Rows from block 5 of the audio encoder of a small audio captioner, named by matrix and row number. Rows with one number belong to one neuron. Each number is 128 + 32 x the weight over its row's rms, rounded and kept within 0 to 255. All counts start at 0. Numbers have three digits each. After the name is the row's rms in percent of the matrix's.
After each neuron's rows are labels from the 100 clips, of 14976, where the neuron reaches its highest value: "responds to" is what is common among them. Only what is clearly more common there than usual is listed. The data: synthesized solo parts of chorales (CocoChorales). In brackets: how many of the 100.
# fc1: MLP up (encoder.blocks.5.mlp.fc1.weight, 384x96), inputs 0-95
# fc2: MLP down (encoder.blocks.5.mlp.fc2.weight, 96x384, transposed), outputs 0-95

fc1.1 072:137058138200094077072139135094093136178114131110194151160137152101116125108113150106158163090142161145181130115104135092167118101148121094162098111106067150122137154121168121114114095083079152105113149120113139087096120116066094129165124123056107076100181104147119179135190166163082092139
fc2.1 068:178154126142142152197075091060100176111141094174113120131067122140139115159177159182079184112129127129094155129033150176133117126130142116137146118131104172159147149123101112134154120134128130115178097195123080137134121095135142090118123132201184158119149109152100095125066065138116123095
responds to: note D3 (77); tuba (48); note A3 (34)

fc1.22 074:135123160167148080121049127102075166155066138137139141174148123177130173154108149124144156085109093087166120151096137165129149105064071075090139137109119170147171108126089145138097098097094190167143092142060129126107138141109133126124128087133146095085071074184169126148077151107110117160
fc2.22 065:157144138196098148217125098083137136158083133138159155077171085145173056088116165088159230152078120132124152135059112128061069148180152149114147108129149116150180119117127120146121126120103176140116107149089120139147138118127145106141101144173159099146102094101142110158137156134118168147
responds to: note F5 (44); oboe (29); instrument: tuba (29)

fc1.256 103:147130144116117132118131118115122135127072162166114159138164132070155097137159138103105114048158150157143129072079084127092102154157205099117166156096093064156110155121128114158122121088111164110133126172061078055114143150145127147186095123155129070136134139058136163113136127199094087138
fc2.256 117:170097195133136070148147154130136180158111157187102088134096111113151071152146154126164129134174147154123153050133117131111129143152163051121115173154102076112102189115099124140125125140109117116123071133147158131138138117143100134112108203091171080123107049123171090108108159173120062130
responds to: violin (99); note E5 (77); note D5 (42)

fc1.129 156:104127139074123084079131161132163125092130171111101149177174194083079112168133147081132050156101094093130118084170130131145096149147088096139116107154167106119092088146160127138079148148103146166112165133112157165174154135068079169160174119148066098100155084134102094124146101074160138142
fc2.129 164:105148104169169123140152123119143136130116206166167188102118104111160075149140102111147114166104101133160116119143126080104148140177127057122163105086153083187138164086143140115052103073119186098098116099096157125075186154147132156189083176103125133123109132069137122103094142125171144161
responds to: note D4 (60); oboe (38); instrument: trombone (27)

fc1.353 067:128109140183143061122092133108082118172121171192153131147219171135155156156092149154138148088123127125130143118099104121137046084110179109125126129079140171180129106124097090112121085099102165158121117130089122086113117118113084079165147137093085097087133112138193154175146119131073081158
fc2.353 060:114090133099146127090193164142124089138119054078138132102200112147114134103132132124120145097086143195175163147089133139086186149134082138156096113105077116076094124122147121152164186142132053092132129118171118104120107114126121170046109108148146174191133151148176148097109154144080145139
responds to: note F4 (100); viola (78); note D#4 (41)

fc1.223 080:129081082185106091127060054105118087121085132151144131120213196098112161159131198152127125110123149109095058135107108068122055124105155157129133087127114113179163142149148103145132103074065147144157107148149065121127128100129086145127135072107140124117157113135144122164157095120129122105
fc2.223 081:113132147064087183110159175188164086090156117078072151129177119115122117088108143117104141191106090098120100126174118093153121127135115116193128167127147134086132094114146120092133158160151116152108171113148150148189025116092178123079127063064090119135130144124129117135145131118173151142
responds to: note G#4 (65); oboe (62)

fc1.138 072:108142110149133084060108120085119120156124123132163166189179199110087147137146189110108108071074130160167093155077149145143108078128098089164167108088076143138142084113173082116117115115073119133107154156101107057132107117077099115152164079108108102085173128152114145137152132148096149176
fc2.138 072:160151135140111139174090198122137164123093106144093090125155107145129081135125137153152159139091133129125135097082113188139106157152106108117157104166148111155094120102101172104139165159089128169127052141129165163162144098124075108085132109175146163135104071118223055147085167070132179152
responds to: note G#4 (35); viola (32); note F4 (27)

fc1.146 111:117141103220086159135123153082108133157079140126156161127137134108136100150083110125140127117109171120101094158123133111193081093121164136144125129147164127137119157140138106118161043120115124130104123088063198082140165073157050097141116169098101165123188153107168136194152118128069112107
fc2.146 111:083178159140131103109095199113139114165134177158141124168172139197111185158049122149164093111142106116103126107127100154138150096077098082128128131120192150124090106148061113123085153174094153171110118070113173089137121124168109131143155145091077116102147138124173143157109094134106055153
responds to: note C#4 (95); cello (44)

fc1.356 077:114096144147103099120094142158116123138135158133137095193197201088164132143173179124148147081126094104124090065125149117169143124146098056098139148097081123157192135121097133127070118111138143160067127137119183108125067119106111136091162079077128088083139108141202103121111122109115094162
fc2.356 058:117140099115097182155152137135129143122156169061116170103159121055084162140176128114117039191104092131147090125135123088149087150178107185097117095121159126116153117121154164182089153127152096127096159083095139162139162166133069165132183136127062120116147131114086102127171088086159130134
responds to: note F#4 (93); horn (74)

fc1.185 101:110133192102106144068134130101108122116114101152126159207158204146085164114092122071133050063123154121115154133096165113150139083084081156151090123135151124075071114109153078122148114157160138115141166127117129097117138124107134176150127191132061134121186126156072147106117107126130074141
fc2.185 116:167103154133104102174143176103116168133097199134085161169100099128098098158115165088132057167168099131077123130172118087140122100132107053150112144189164100108100167151137132140087110124093165154104134107102134153175195090122121151194109189129100100124138085140130084118118140094185097124
responds to: violin (88); note A4 (50); note G5 (37)

fc1.310 102:151074165141148104177142095137102128145107116110153123089168129147203126102167232096165187115164111099133104145103131086094136157089119120083097155091122176095186120148143139157140052097121165131125151163068094136175114089168132115118131151129167073125092099132127141173123116102102073132
fc2.310 105:094167122131177136157096114123155122097097090133134126119190154132196103134147167112124148100060152142181165106022173161068087118186178115119173087109118130136155052097140123152118139157109096092191106158086098085143105163128129129121138112176115117108127098117120134138163153167104136161
responds to: note F5 (63); violin (41); note D#5 (35)

fc1.63 076:112124147179142119099073111113113135121108150145169100160178166122152140147105153151141105053132120100166139108089135142096081130110118110081108052086094197167162108129117162161085113117089140114136134172042138096111150170079086142145161093133085060135134078113086189140138132143110114174
fc2.63 073:109169133181131103132096118083142154120111103158186100153185177229090179139129137155056132081110135120137119109056150200137114109103066137150143107134101176130130124146107114112124188132134095105188115161200122113105116107127101108122175123129169153095135111158125080120091097157107107120
responds to: note D4 (53); bassoon (52); note D#3 (44)

fc1.115 120:100106145122102113049135144111090145136096177135139166170144162103094119152108101060130060126172096145125080140157134047128123107144101114140138111144135110099126166156171139153103120071124129119088186106130134134109168122097108179179141142099046064123178137145069183129174111130150088110
fc2.115 125:138148111149097161173157163084158150135096216138133170135119111129125079145113127101134079169150104123119083109149059088114126140181148089138119120185172055160115173156140140146081134105091180131088140110076152111121217129128087174171132161080099092128120136068128117102118122125164135126
responds to: note E5 (94); violin (85); note F#5 (33)

fc1.169 087:072117106189163052089105168136117104148123113158166126141204158112076161145103122181202076132085134143152123121100171123120116095117084087095163108079105178152118108123107133110062102139081119117124086079152144120082148126113067107163125127115115121109139087126152157156132135095103074180
fc2.169 092:128129151078145130093190124170113148150147142094122144123112073046119104131165074109117129151170087136171087101166124072134188148134129051146191192157143081095102152136146130128127117081151101115096154109133185162167111100154163044146114171087151129155089144134122111119110123123155116086
responds to: bassoon (82); note A#3 (40); note C4 (36)

fc1.279 078:087129165197110104089107111091109095157139133171178163128210145144156133127107142145165164120137136104126145126102138115160070083112114101153142122067127173130111145106103102125129055110123163098111101104142166085149092056136113070126130172061110158069150141126171163170121120128083054128
fc2.279 074:116130158067133156090218144168205102148143170098136137114159097104126084115126151104119062169124095183180139091150085080068108134193066069191100149120141132096128114124109109129080188145148127108125155097151151122135122150092137157146145159079097093135114128086147128129152130164124130149
responds to: note F4 (57); viola (41); note C#3 (25)

fc1.289 120:119152160206056146057087114089130128148131101178161067123105117149130167087097112131183184094145163092114146108065149117148093123068085116128163075119134151118148157122146188155147151114142090118166105099181195145119104144138154076104158163095127145145176088157134139164149145120130123117
fc2.289 123:138101093118186128184178073133128131106135089145122178083000108099168075146197151147129110139095132176162144128121161135113097161218145154144107142078092118159110158117157116140126106101127118078121124176139064104110147113128109166120104150149165143131109143110155117119123131127109155139
responds to: tuba (89); note G3 (28)

fc1.335 092:095119143138123122077121115139060148157070103120170132165171142128113143149086066089131082119153142155137114162154172069135096094093071167140114141123127177102166133134150157089107099072195097108133146101150099116087123114093135133150151110065073059095140130168093176165188134136124078113
fc2.335 082:110125127126071110101131168110133138152117171103128168161255173145067161124066091095124075147121080110104098149163104082149139100118085121151138099164151086099151115153175144152103147104129153173098157073109181126132166129098136149185154114099069122116169125132094142133144139093161138153
responds to: note E5 (69); trumpet (69); note D5 (34)

fc1.159 095:085093139114147106094131138175070091105160072140099142144158163150165203115099173154168128063131123077113098136146177162158133120066105123131120152030139193100071103112117137136139091140120093135118147115114118117159087090149100133104138114144087118109124148184184141171134103087095079153
fc2.159 102:205080138091121128140139118158159107134154160159087073090173150122095111125159204165117110150169110149088151104142107110101122157122108091133088122143095141162112176156086112120094142116095166153152120132216042191121107136125156152143052138127172159162145089113139081117101109131155085117
responds to: double bass (46)

fc1.267 164:084121100192149141137135068163123132119182142103158169117111089109171106124134088143153158186101076098163154149163103109121092158136093128129116107078145195196167082106113143100115105096133133122114148139108183173139098187119130048066163123117111172112128161157101155108096131077142172168
fc2.267 163:120161146117116150074110181153088193132075124115118079176042060165132139163120107122125103095194125136137122134116122175143128118079113121110137174202149141073112127155097178112169169143145063117134082156146154106168156089149099105110169156113126092113074122177154090139130146129114109094
responds to: flute (27)

fc1.131 096:106112151194100088086112124089125141129080113161163120121190160165138164119120210087164082082125173125151126104060124136094084130111131139079094088120136141097144128149176163169135122152103105112130120141097170096113159151130077170148183163123094060111126067134109121131168110112095057148
fc2.131 110:091150139097147103109140115141117185097077150155137137193156152102100121141166118083077049068135102108172087088098170098112145099137115078129193156185127094103128120160155142161095166100193100090169175131085152106150173124156127101186154157144136103130114110139087085101095124153169118116
responds to: note A3 (62); cello (56); note D#3 (42)

fc1.49 131:111101172146097143118140082144088086150160094142108139137141166149160173088079137106111190119131118074105121154135148089139114062063102121177112147049126218085119120132141126115146073140167137140155177098134116134132067125110155076111118121102066119133185147171103188151117115122139085138
fc2.49 135:159087168133100157094186131151130164142097149147135079122135104153136081107112127124091084130180140153161139117130118079093132114110123078165086158137066103101143176133135154089137140091209142107165147115160102115073144137108171140163090170048148094170132143132089157080075158202143089140
responds to: note A3 (79); tuba (61); note G3 (39)

fc1.142 072:102128093216137066089061111119082103132114134174134128148204157123141151146124137138167133108098135108124108141133167105172109083069114046139131083061129202181139129094111134104117057114073149128101117124089161125106140102109103091117124122121108114076165137145160126154095089096105121146
fc2.142 059:158128105159147121187100064088124133147116134153155151130255160104086122143175131138140118123100136136131138133094139126118103132164117174110149108151093086177174140120134093134099132082104169121137096172116071161076146125104126149127109119160181150124116122130096096096086104111130152117
responds to: note C#4 (91); cello (75)

fc1.41 119:111119169149086155118126156103125126118079117169112125154172177140149161107089165066147094054150178124137105101051132110093104125094143157111126125143156129090109131156141152182141144183124120112136153121094125090141151119141074179150166156133064048136164104111088164132156110143106027139
fc2.41 127:091160146104129108179162210123131155123084195109131145201130084176102129140127118072106062124147096113124115114136111131120171083144124084134110160197171104089101112156100111118081167169144140118117154118094157079186181101142114141166146187103096092124096122118148068090101130148158106142
responds to: note A3 (80); cello (72); note G3 (26)

fc1.106 096:123134150133129091134093181143133097144159160177105167155191191132109113157119163164120086122083094119117131098099141127115097101172099082168142108069126172181092113120094097136037129154053152142146137100149087135114080130106108157174095094123062132118179113106169131125120102127142075184
fc2.106 094:071113140113166105114154118142119100114183070091123163061153104144152144103126169120158146176105078130175134174145161135088142147122065139108144116042137216090127105113157165145091097114133109125075148090148150177151126126123139142140152135170120080127095127138097152164183130052117172164
responds to: note F5 (85); violin (52); note D#5 (40)

fc1.334 157:113116091100081140124126151156120169111169194117104117123151122154157157119164104155118127149164072096121054095175071110159169166107123049083145165103115106155157156134139169148089164081151122166049146085111164139096153147169125149131148081071106089128096167108133124079088139106171136144
fc2.334 155:108131144101123083161099168147117156092119159145075164208123159102100131163143135057125088117111137095096115100143196129201114062157165157152156168154157079087104107086157126120100127177149119113141125143114139119160126105082109174154156159145066108075144091137121064108172142106184122125
responds to: note F#4 (68); horn (37)

fc1.176 123:065094116151165079114164131147122108126173085130165148134127111125129134137152102202123126137091110132171113125136154160172129115135109102153097166075106225108093099094152092103124146132083069100120127115154167082152125115123060060098171134105150167107116153173198109129080154154073139162
fc2.176 130:160082134084072189130162176186165112109153125111081058121153123128118146105131193143146114143184158095104105081149094121150125163092131147138054188195138125092058149151125131100158178164107120150146134128182133176164114118113084138082126131086130136150122139126161087127108130097143083090
responds to: note G#4 (69); viola (34)

fc1.84 070:135126137172126147135090184135074193162100128133118089169188133094139142150107146165161117072126174132162129138067188139135131116068109096088113154097084146139145115057114158110122115125166132151124055084064172093070140156128093100123125139111140133123130094179151124117078164143122064174
fc2.84 063:135168072160115141132157050098167072137138130148241124070155104137126101111149111134134187126121148150143118119145084149076103179156133170117119103116128123184148176160100087140119132091082165107091134153129149136087155106151124136112148123151189127163104157070144138125144066120076177093
responds to: trombone (76); note G#4 (40); note F#4 (33)

fc1.251 091:088138092141175080095082179139143108113134189096139115178194190090089162178156105143132072133111117092132063148173123099182139084127104066102130106105151141143172110070095150114063121109120117127115096082096146133139141146103125104147161091097074119049130123125134112148146106136141080129
fc2.251 076:083192138177151132124101087075115156154126128150192184115117041145150078159138124106140147160103100174175160138082134158102107122180112121128170114069118120150188164101131160150097139097139115071074076129148153103056172104116133163110155155121135096096073124118113154119127129152085153128
responds to: note F#4 (100); viola (71)

fc1.367 142:118110135141175089121142167151041169127082077099152101129137109152125164145172101151096075108137115156182096171121151157127167132087127121081129172141090135103149103130136135117172136126172069128121095125130121066111149119163042130086162141113164131124078134207146122108068147171069107152
fc2.367 148:069144091146179123069166097143150076139177102145208120147202195103111135128154077159130096097102148140213131088122143154131153124131132115141128139104117139157089100121122080116115149121116081078117135111116189081083153149146098081101164151077140161154143176117137133096096116174092149150
responds to: trombone (94); note F#4 (42); note G#4 (41)

fc1.13 071:101108123143110142114068099175060117111115129136112158163194161068177163115132175124181111086093125084113106152132215087138114095068080102111154138093153162135153107104129122136080066121150146123119145116046151148157077117135132106121108139127098119125155112177130109148096077079137090168
fc2.13 054:147116138120131112159056105104070204132127138160114113189212113101048163170146078117119109121153131098094151109119151128156132093140101159114163151156095104118173135087124185139106153115141098122136081182165112169094119119090148119137174093140136129081114085189080099092142156114188119112
responds to: note D4 (92); trombone (66); note C#4 (31)

fc1.47 065:143112145180108062102105151062097134144066117154147154165194189144121107124134147129150154116095146106124117148064133123200068105138124077132139100082096153168143155131130113117124070074079143142134079113112144084096125099122115110166120089084107147077161109144206142158151162150096085139
fc2.47 048:164127119184167133205136072128123116155098120211151134100223086178126094129099114160144166137118153157138193137110130166080075096149125159149101134133131166149118135108076091087120124151087135113144077156167065115102136106125133121110090160136173109146126129105192101132120158174079123147
responds to: note F4 (62); viola (46); note G4 (30)

fc1.177 074:120101118160122094113093125092097109123150126145169134139166193089170164125186179126180179075073198101127089099088164095161152131099168113066141117052142113151133128078136129125107068117095148122094120093067151086091102149141116116102118116073116134088159111136189111157133137117119091153
fc2.177 059:129105085134127136165126053164115111101130095129086141075243127064188103105171154103125167154113110140121134115091138094082092161171140159095181093108110125168166143139150173169119093111149100082133148158160090186139091142136179136108093111172133115151139126112088135121172120085144167128
responds to: bassoon (62); note G#3 (49); note C#3 (36)

fc1.83 074:106096154129192105146114163148072163135118107133122138191137141137130182129157148137150149038089120094163091154086182148143154103078095105096129180081095125109137087097147126114107120122138133136131106113058141072077147121134084132136123148121143111107085119181193116113065159172126099207
fc2.83 072:170152097186123174162118106065114146150155111147149154090192095110128093137148102203133181164100141181128144132070094174135100159188152150143122120092096113187114186107115115128144141104079132116095070137158098126079132092133099103091106121117187192136121149098160139133092124135074163108
responds to: note F5 (78); violin (53); note D#5 (42)

fc1.341 096:144071111178083135109096090071066174130081138162128160143177183131131130154086150069129102132168166124092104155116131084151045104112154141115111133136117117114142179149160130151142060091106139114129123168120107075101131101083108174121133135082072089083187126159111167124167091107126090122
fc2.341 096:108159118107147098138113174105136142128125216083123159159230144093097138167135109085119073169148081120109083136160110071131157115158107108109163107160195095139161103123140134144054104129108149139119146108098142146161157142124132141201152131117063108079126117109072108152175101101173116120
responds to: note E5 (91); violin (64); note F#5 (34)

fc1.136 123:084172104107123169076076169134113138131103166146111126140147126143138166155123146146132095076136144139110096138093166147183117085121112107103174150091174142096120131093099164109086148133160087122118087094101135063132163099155114160204147150134087099046102112116177091205191112140105073113
fc2.136 132:183153182098113099111077124118099116200142112159124069170166141131080153129090092133171160109169164132065193135129141151163136082072121152126150128154138120103144145128051109128159100166147132175135082107141146165110066098146201089098123146168140142129146080163138130154136098134107075094
responds to: trombone (45); note F4 (43); note D5 (42)

fc1.61 172:149153063145176104141088054135097141104118101149127127088128099122160101146163148198112163131127112147160135160101152161081075145153108127121174109104108182194164139130113185137108097053125107097184091163132081162122147113153161074125096102173172125098091117122146110192156138105116171099
fc2.61 163:164122160116115104151123134130138139158097218121135126149097094105108108128102135061164102157158077119100160115148096070073120109140085095126146079169168125148160129151097149162052096128111196158144147095087135192169137155121178114170100160143088089139151067115104111131152128094196110151
responds to: double bass (35)

fc1.265 068:096105100187156079071086164130086093144146121151167119163169152120145143124127170132164139102097160087164085136122177138177141093083123036119154118017118181170135121093120123075118049088113165105118090112084150138095126121106115129158117129114121113108133126141153144134120105111096081119
fc2.265 054:137121109146174167209123097148106148109126102165104124129235096110137119140157121144160145091125169129141182125085166164116151137130107153143140139117098103136071144067108143070123138149122133077138082190150098132078118133106154134090085146170166150136094132131142096047060151081161158138
responds to: note C#4 (98); cello (60)

fc1.200 147:103119121191141120117128101098091140142098083101196110101137121127161175120170160086164110093139149117179118144080137128082159161084128164053120121129134133094176107143170164190170125154140081096115118143080174092109159157153075147091197167140152075112094116169080145118135118118068109134
fc2.200 152:081129124116183065091148071125129151120129083121173119118137157088134106137172103126098098101114114149217128096095169121090125127183140095114176116119072128121173098139171154195115134086172048081150145137097170102127151158128127079149184129143150078121121113139084147134175153174107151134
responds to: bassoon (69); note D3 (55); note A3 (49)

fc1.209 135:097168155199072140067092126089123134145123121145195081149097112125108179099111123080163179113129162089128129125078153106173133092070072135122170073145156136101166149113149176151144142149158088087153127099150207162144125144130168078123175176105133159128168093174114121150151126114134131105
fc2.209 130:124095099113153134164188090131130129106150082122125172070000114095182090119184149156128145145111127172173114125132134126110131185189168122126112139065075109147116159127172133165143108095131105096091141144127105097104138124154112163123113127129155130153108161103159159122130146132102152146
responds to: tuba (94); note F#3 (59); note D3 (41)

fc1.380 106:081151136171104126070121123142069094107090104141134180224140171125104165113109123079115091078105145111105131154100179115197135077068095124158148120157154121114081119143139087103155106134149131107135151123106165080144126090149133130091101178105115180136173135186143079103067072105128115125
fc2.380 112:212088177119112078163139124091081159165115133124100135133073110121107098133127177118096123119195115139078141148143125112123129097114153086161110170176115128091123191180131089154139072110132163169138152109108096145171165059148154084182088175152170084151146098149110126162121114144118077085
responds to: note D4 (100); clarinet (50); instrument: bassoon (27)

fc1.16 097:125113112190154079180134135110138103152120154095154162131144127168128137165103130116133163156094107103097116157137108106155054111175136154148089122115155196154144083145121078134137084134103172153155145138126105083157086079132101109083165079064082158034137139147181083179169110108093111120
fc2.16 082:136099138149110152104111108118097138107133036148104123107203151139135178111138155160079142072148156161128122147066146153116096126088163161124121139134049170099133138160175132151205139131139058101157144166177061101124098103126140112123135082161152127170166140168073156124144129166084106113
responds to: note F4 (90); note D#4 (59); viola (44)

fc1.114 082:084100087205102126110108115117054105150079113123199178163178194133121145150096103104151120062123168126111102169111144083176123107101115103127144108113118128144134130100172113077138084108095146099115127177118119042091129133099118144142125128041066127102159155175135152122157132123134110143
fc2.114 076:195121146147163074142100083041145159139137147171162076137202169155077124164123120157081110065168141122117112101133105154127146149092104087135098088167110105133113166145123144184143105104124172165175115161094130146106209114133096113139148143148170109123137082130099107139061078131124117105
responds to: bassoon (91); note D3 (55); note A3 (46)

fc1.271 152:130164065135164097120089054144104143120116127156140116096146106133138100161155121194110104123156104136155130148122153150097075115137067129121178122114132197173164142135093197119074125064146082101173079155139102161131172107147139080134126127151173088069088114125141090200154120088133154097
fc2.271 149:151122140119102100113126134139139120166098207097175097148135129132076148108082083068153103160161096113105148145172088054097147100113081116113152077193150118140191107154112143135083110112144182175132154077092158182125115172121204097161124125108104099139149095126077133120154134110191132136
responds to: tuba (71); note C#4 (45); note A3 (28)

fc1.157 136:119083155149163098155142120143061156114086072102154094114146113152140174123170129110121092094149121137188096151118120125090159158076117156069090149144100140101181087151147152176170145121164086138137127163092148094138154152159051125072185129132172093133091114204108121119083140136069097149
fc2.157 137:067158099161180091067177115131147113138128111132203155108158154115139106137152117135127083114077110176232128111092153130077130131176116092116165100079121136165143104125149129155082155100125076080106131084104179082075170162157106117155166169095130110138115142102124143122138137163097157177
responds to: note D3 (66); cello (66); note A3 (35)

fc1.58 108:080114136168170098109131187147068161139087090117164105131134107164123159149167119181116062127119119144185090143109142152100147146092121125060141152112085158137151103133113116119127141143146075121126093090112134109095135145166021123097160141133152140141103144177148128095045140141063074178
fc2.58 120:071109108145177134086178092182112103155162099142200123140195148100141136102150067138182135105139135123203124109159142130138183145103122122129135176105105122151082133122110101096127115095143108075084131134126179096088122128151131080076125165046156157158104183135151137078075141137097147148
responds to: trombone (92); note G#4 (41); note F#4 (38)

fc1.237 092:091119186146125101134118170125155111154097159126127127188164157110176117146149178098168118109119181134123132063093148114125086122144187117102109103128124122111139095115109099147114086147119148105136153150070142066160120094111068164108177124090069073083170084124115141173184112137087037155
fc2.237 092:095150135127126145157158147141106157102082170158111142112053045163180121102138131091092139109156118128104087143124137099111176103128149058120157160145181130106103170149126149116103121125195127087134154097115144096126174090202172135208081194122126110153092149084146084121123137160154109091
responds to: note F5 (87); violin (83); note D#5 (45)

fc1.141 071:103098128197154115086074118116090157156115163144158172193249207133141137141121152133143115103092114132154126140069127090118082076122083103114141079095088162160148116110092110123104099116092125113124118130120112076073090136086102107093135092096076128078157133146123161116119111134136107154
fc2.141 056:104163086134193148166098119152142127110134119177107154107134051135160100161135159128156130177085131157162195141126158189088075102166095133142164131095164159141098108066104130079077131169105119075136063170166083124118153127085144159142109170168109107099093122109155076116141131090133166153
responds to: note E5 (88); violin (87); note D5 (43)

fc1.187 103:138084145194105074144148125081135078216077152107217140128141135134098107127116145101157142132131146145106128143137110082134069127155145167135078092154113125141165147149112078143142067081094165156105124132128113108160111074108110104129133136081149140118185105132182135192175111135045112118
fc2.187 116:128162176104109132141102179121162126135110131154095084134121124154157146136122175146094127104138120144110149064045096162074082112131157094128133122155130156103144104180084139179131191190149084128189129120157132096188092127167101088105166120119114076134165094111155112177140128196093058128
responds to: note C#4 (73); note D4 (43); note F4 (37)

fc1.305 116:121074091169150089165150107151161068101122152120163064107128180137118194138185176148154124116175179085104113107167121130162131168091170152093051136152122143143120124140112109100139123182102147101161088177169121118168116110109109143076148139059171125077114136120176083118134085104141119095
fc2.305 123:168086115100061184131166174159179110091140142099071074081182156161128152074109181169105122140128137102081079119143092088126150187096108109122082092139114126130103140154136168144153155146137153187170166108148113165136085143138118164115088076113107166181159131097146106133092120088173121140
responds to: note F#4 (52); trombone (33)

fc1.285 144:109158068166094151145092122081175106084137185116177151083132158148116107169157130134108136183082147110103086143130097103153087152174156152101104078139162120182194120090155129088079146134096148102107083143157142146114152154100099164147152126071109148045112158089114090112159084108164163109
fc2.285 144:139141104148108138063121151141138156099089166148151102111105143196093144135123138110099074166123150140111121170115148093131134119133065122119132083137120108138160151083154174061127172107171129108171094128242102148054128175100151195145105143071125152093117120134092088088100124124186132127
responds to: note F#4 (82); clarinet (78)

fc1.320 097:138146153173084156117066166086126132167113168199111108153137144181146141147091180176126135071126154151096139097064125146112081097106119101139110084087111146172106186144076125136089128124134143127160099092128101081089121104180091166133106149112121104126162083106169130149113112178091045167
fc2.320 097:102131202080131115156130151159108137125149107116068175213097080134121106158088114098142099145138078104118159126186146150146108087115094111204107182134153163051067110136115112122121119182130114130106155151127124113199080065081142112101152140135081089115139125175112154130129125107148093145
responds to: violin (93); note F5 (78); note G#5 (33)

fc1.303 078:128100160178123057125117084121119145146114105112170116167192160102120120170136191105169100044137076122154132117103128129094077144098049132126080093113096211136151086147125111171115117109097132143130130151098127140150116123076074127129157114129098060123135093160124153144170104087102086173
fc2.303 080:112144127167182110156111097102112149105075108172152123134209144201137146124144149105083108076089130129152129146066165156071124106153116149101152114135084120147166107141139145132112150100153119094175133183139025084056179129137139177163118112164160094117097112130093111093093148169124133147
responds to: note D4 (68); bassoon (37); note D#3 (33)

fc1.53 075:147132109164107124116072118089104107175105159154181097171222234117105144175106137132135092108157181109089132146117143101181097074103130133104099098108121137136147169110095099105126088117105155172140071160111102140111137074113129153111121129109126144079184095130134084129153066112119083092
fc2.53 066:081122129132134090126166159169149115146145153153120128157153115131087149145109115175122066157129081125138163103153139118123105079126056062171125140160142199112081122150093104095065152163114097091133137081191170147195121102124151059178115189080114125138159119123165074139129140116167102148
responds to: note G#4 (58); violin (50); note B4 (44)

fc1.338 145:175154074145158107132100080116118131107097111143117127077148111114171089139179185167109167133120117144156106148071152136080093157157095112124190104108111163191173166133139186160113107051118115110174092145117085165130152103151147096134088114181171098105089099094141094202150114103122159102
fc2.338 151:166112147109154101197128108145147107146096199115128111135106109103119107122119157071156122143156117103102172120149120073063130097139108112129122094167161138142164112143093123147061061135116206142183154124065097183174124158114199106163081149157109088134148077108097111143163126110186106127
responds to: double bass (38)

fc1.155 151:134155052141175097132108047142100142116104124134152117089142106126147106151168150184119132115143101133172123151115156137083090125150076133115180127129122181190187144143131184134087133043134105094157089152129097159116157109136146074139118120151184087077074128114140088195159121106131166091
fc2.155 148:133121146136131088130124124146126142167094207107162114150118104122105132120094102057167099158157093113127162141159107059078133092125078105107160083168153141137197100134108157146062084117145161145141144092076150172142127175111197099167132152118094071117136077134076125130170152110194125154
responds to: note C#4 (42); tuba (33)

fc1.378 101:104109118215140096125138114103088148146084107092196117114159119143164147128170185079152104099165152137169126145083131125084142151097152146061097115125119151104180104163171163184153113137128079102118133142077153080132159127163070130083197160126143073105103119178098135110121123120070091130
fc2.378 116:074106135124155076081155094132131155120137107156162136154168192091113133123152111092099061091106106129200115080104164093100126116169135099122168114121076106113153100143178154211108146101178065091151173116101166091104146174134116121153186136117109094131164113148073147096142155175136121153
responds to: bassoon (55); note D3 (54); note E3 (38)

fc1.238 121:098186096115156153115101071163099116128157144160116146144144115102130137154157130199127096083151104136156116139132174141147107090139068133146181150074143150156144158104077141101043142070172106075125100127140104120116151083158151129142115150114157091049089162103169088198134067117129113102
fc2.238 130:115167161150119123124086125112120125188159173129158106166140117153110151140053062112168138166157124103095171148168120098130133079097094134124157095115149159126178117112087152134098065154164143158119125078081168143102070145124223092134152133113081113100164109136060189132168109112159100138
responds to: trombone (87); note C#4 (57)

fc1.151 092:135090129202142124116074134130086094126124104181122100143150216150145155161071168180152164088161198105111123131122167154138093115058146128110099137112104219120117133115105130105149071126093119125174104176155080108126094107094100129097143085119127117109182109176132134154145134126095075110
fc2.151 094:144113068102151169189200161160148103098175173081088148084227072109132126114154132169092099187129138157106116159195093115139155139147173091133063146141139120146089138131132096077121117151122144124107146103132114131137158133143120138140071149093119176154103186088161104093110122106147151109
responds to: note F4 (37); note C#4 (35); note C4 (34); note B3 (33)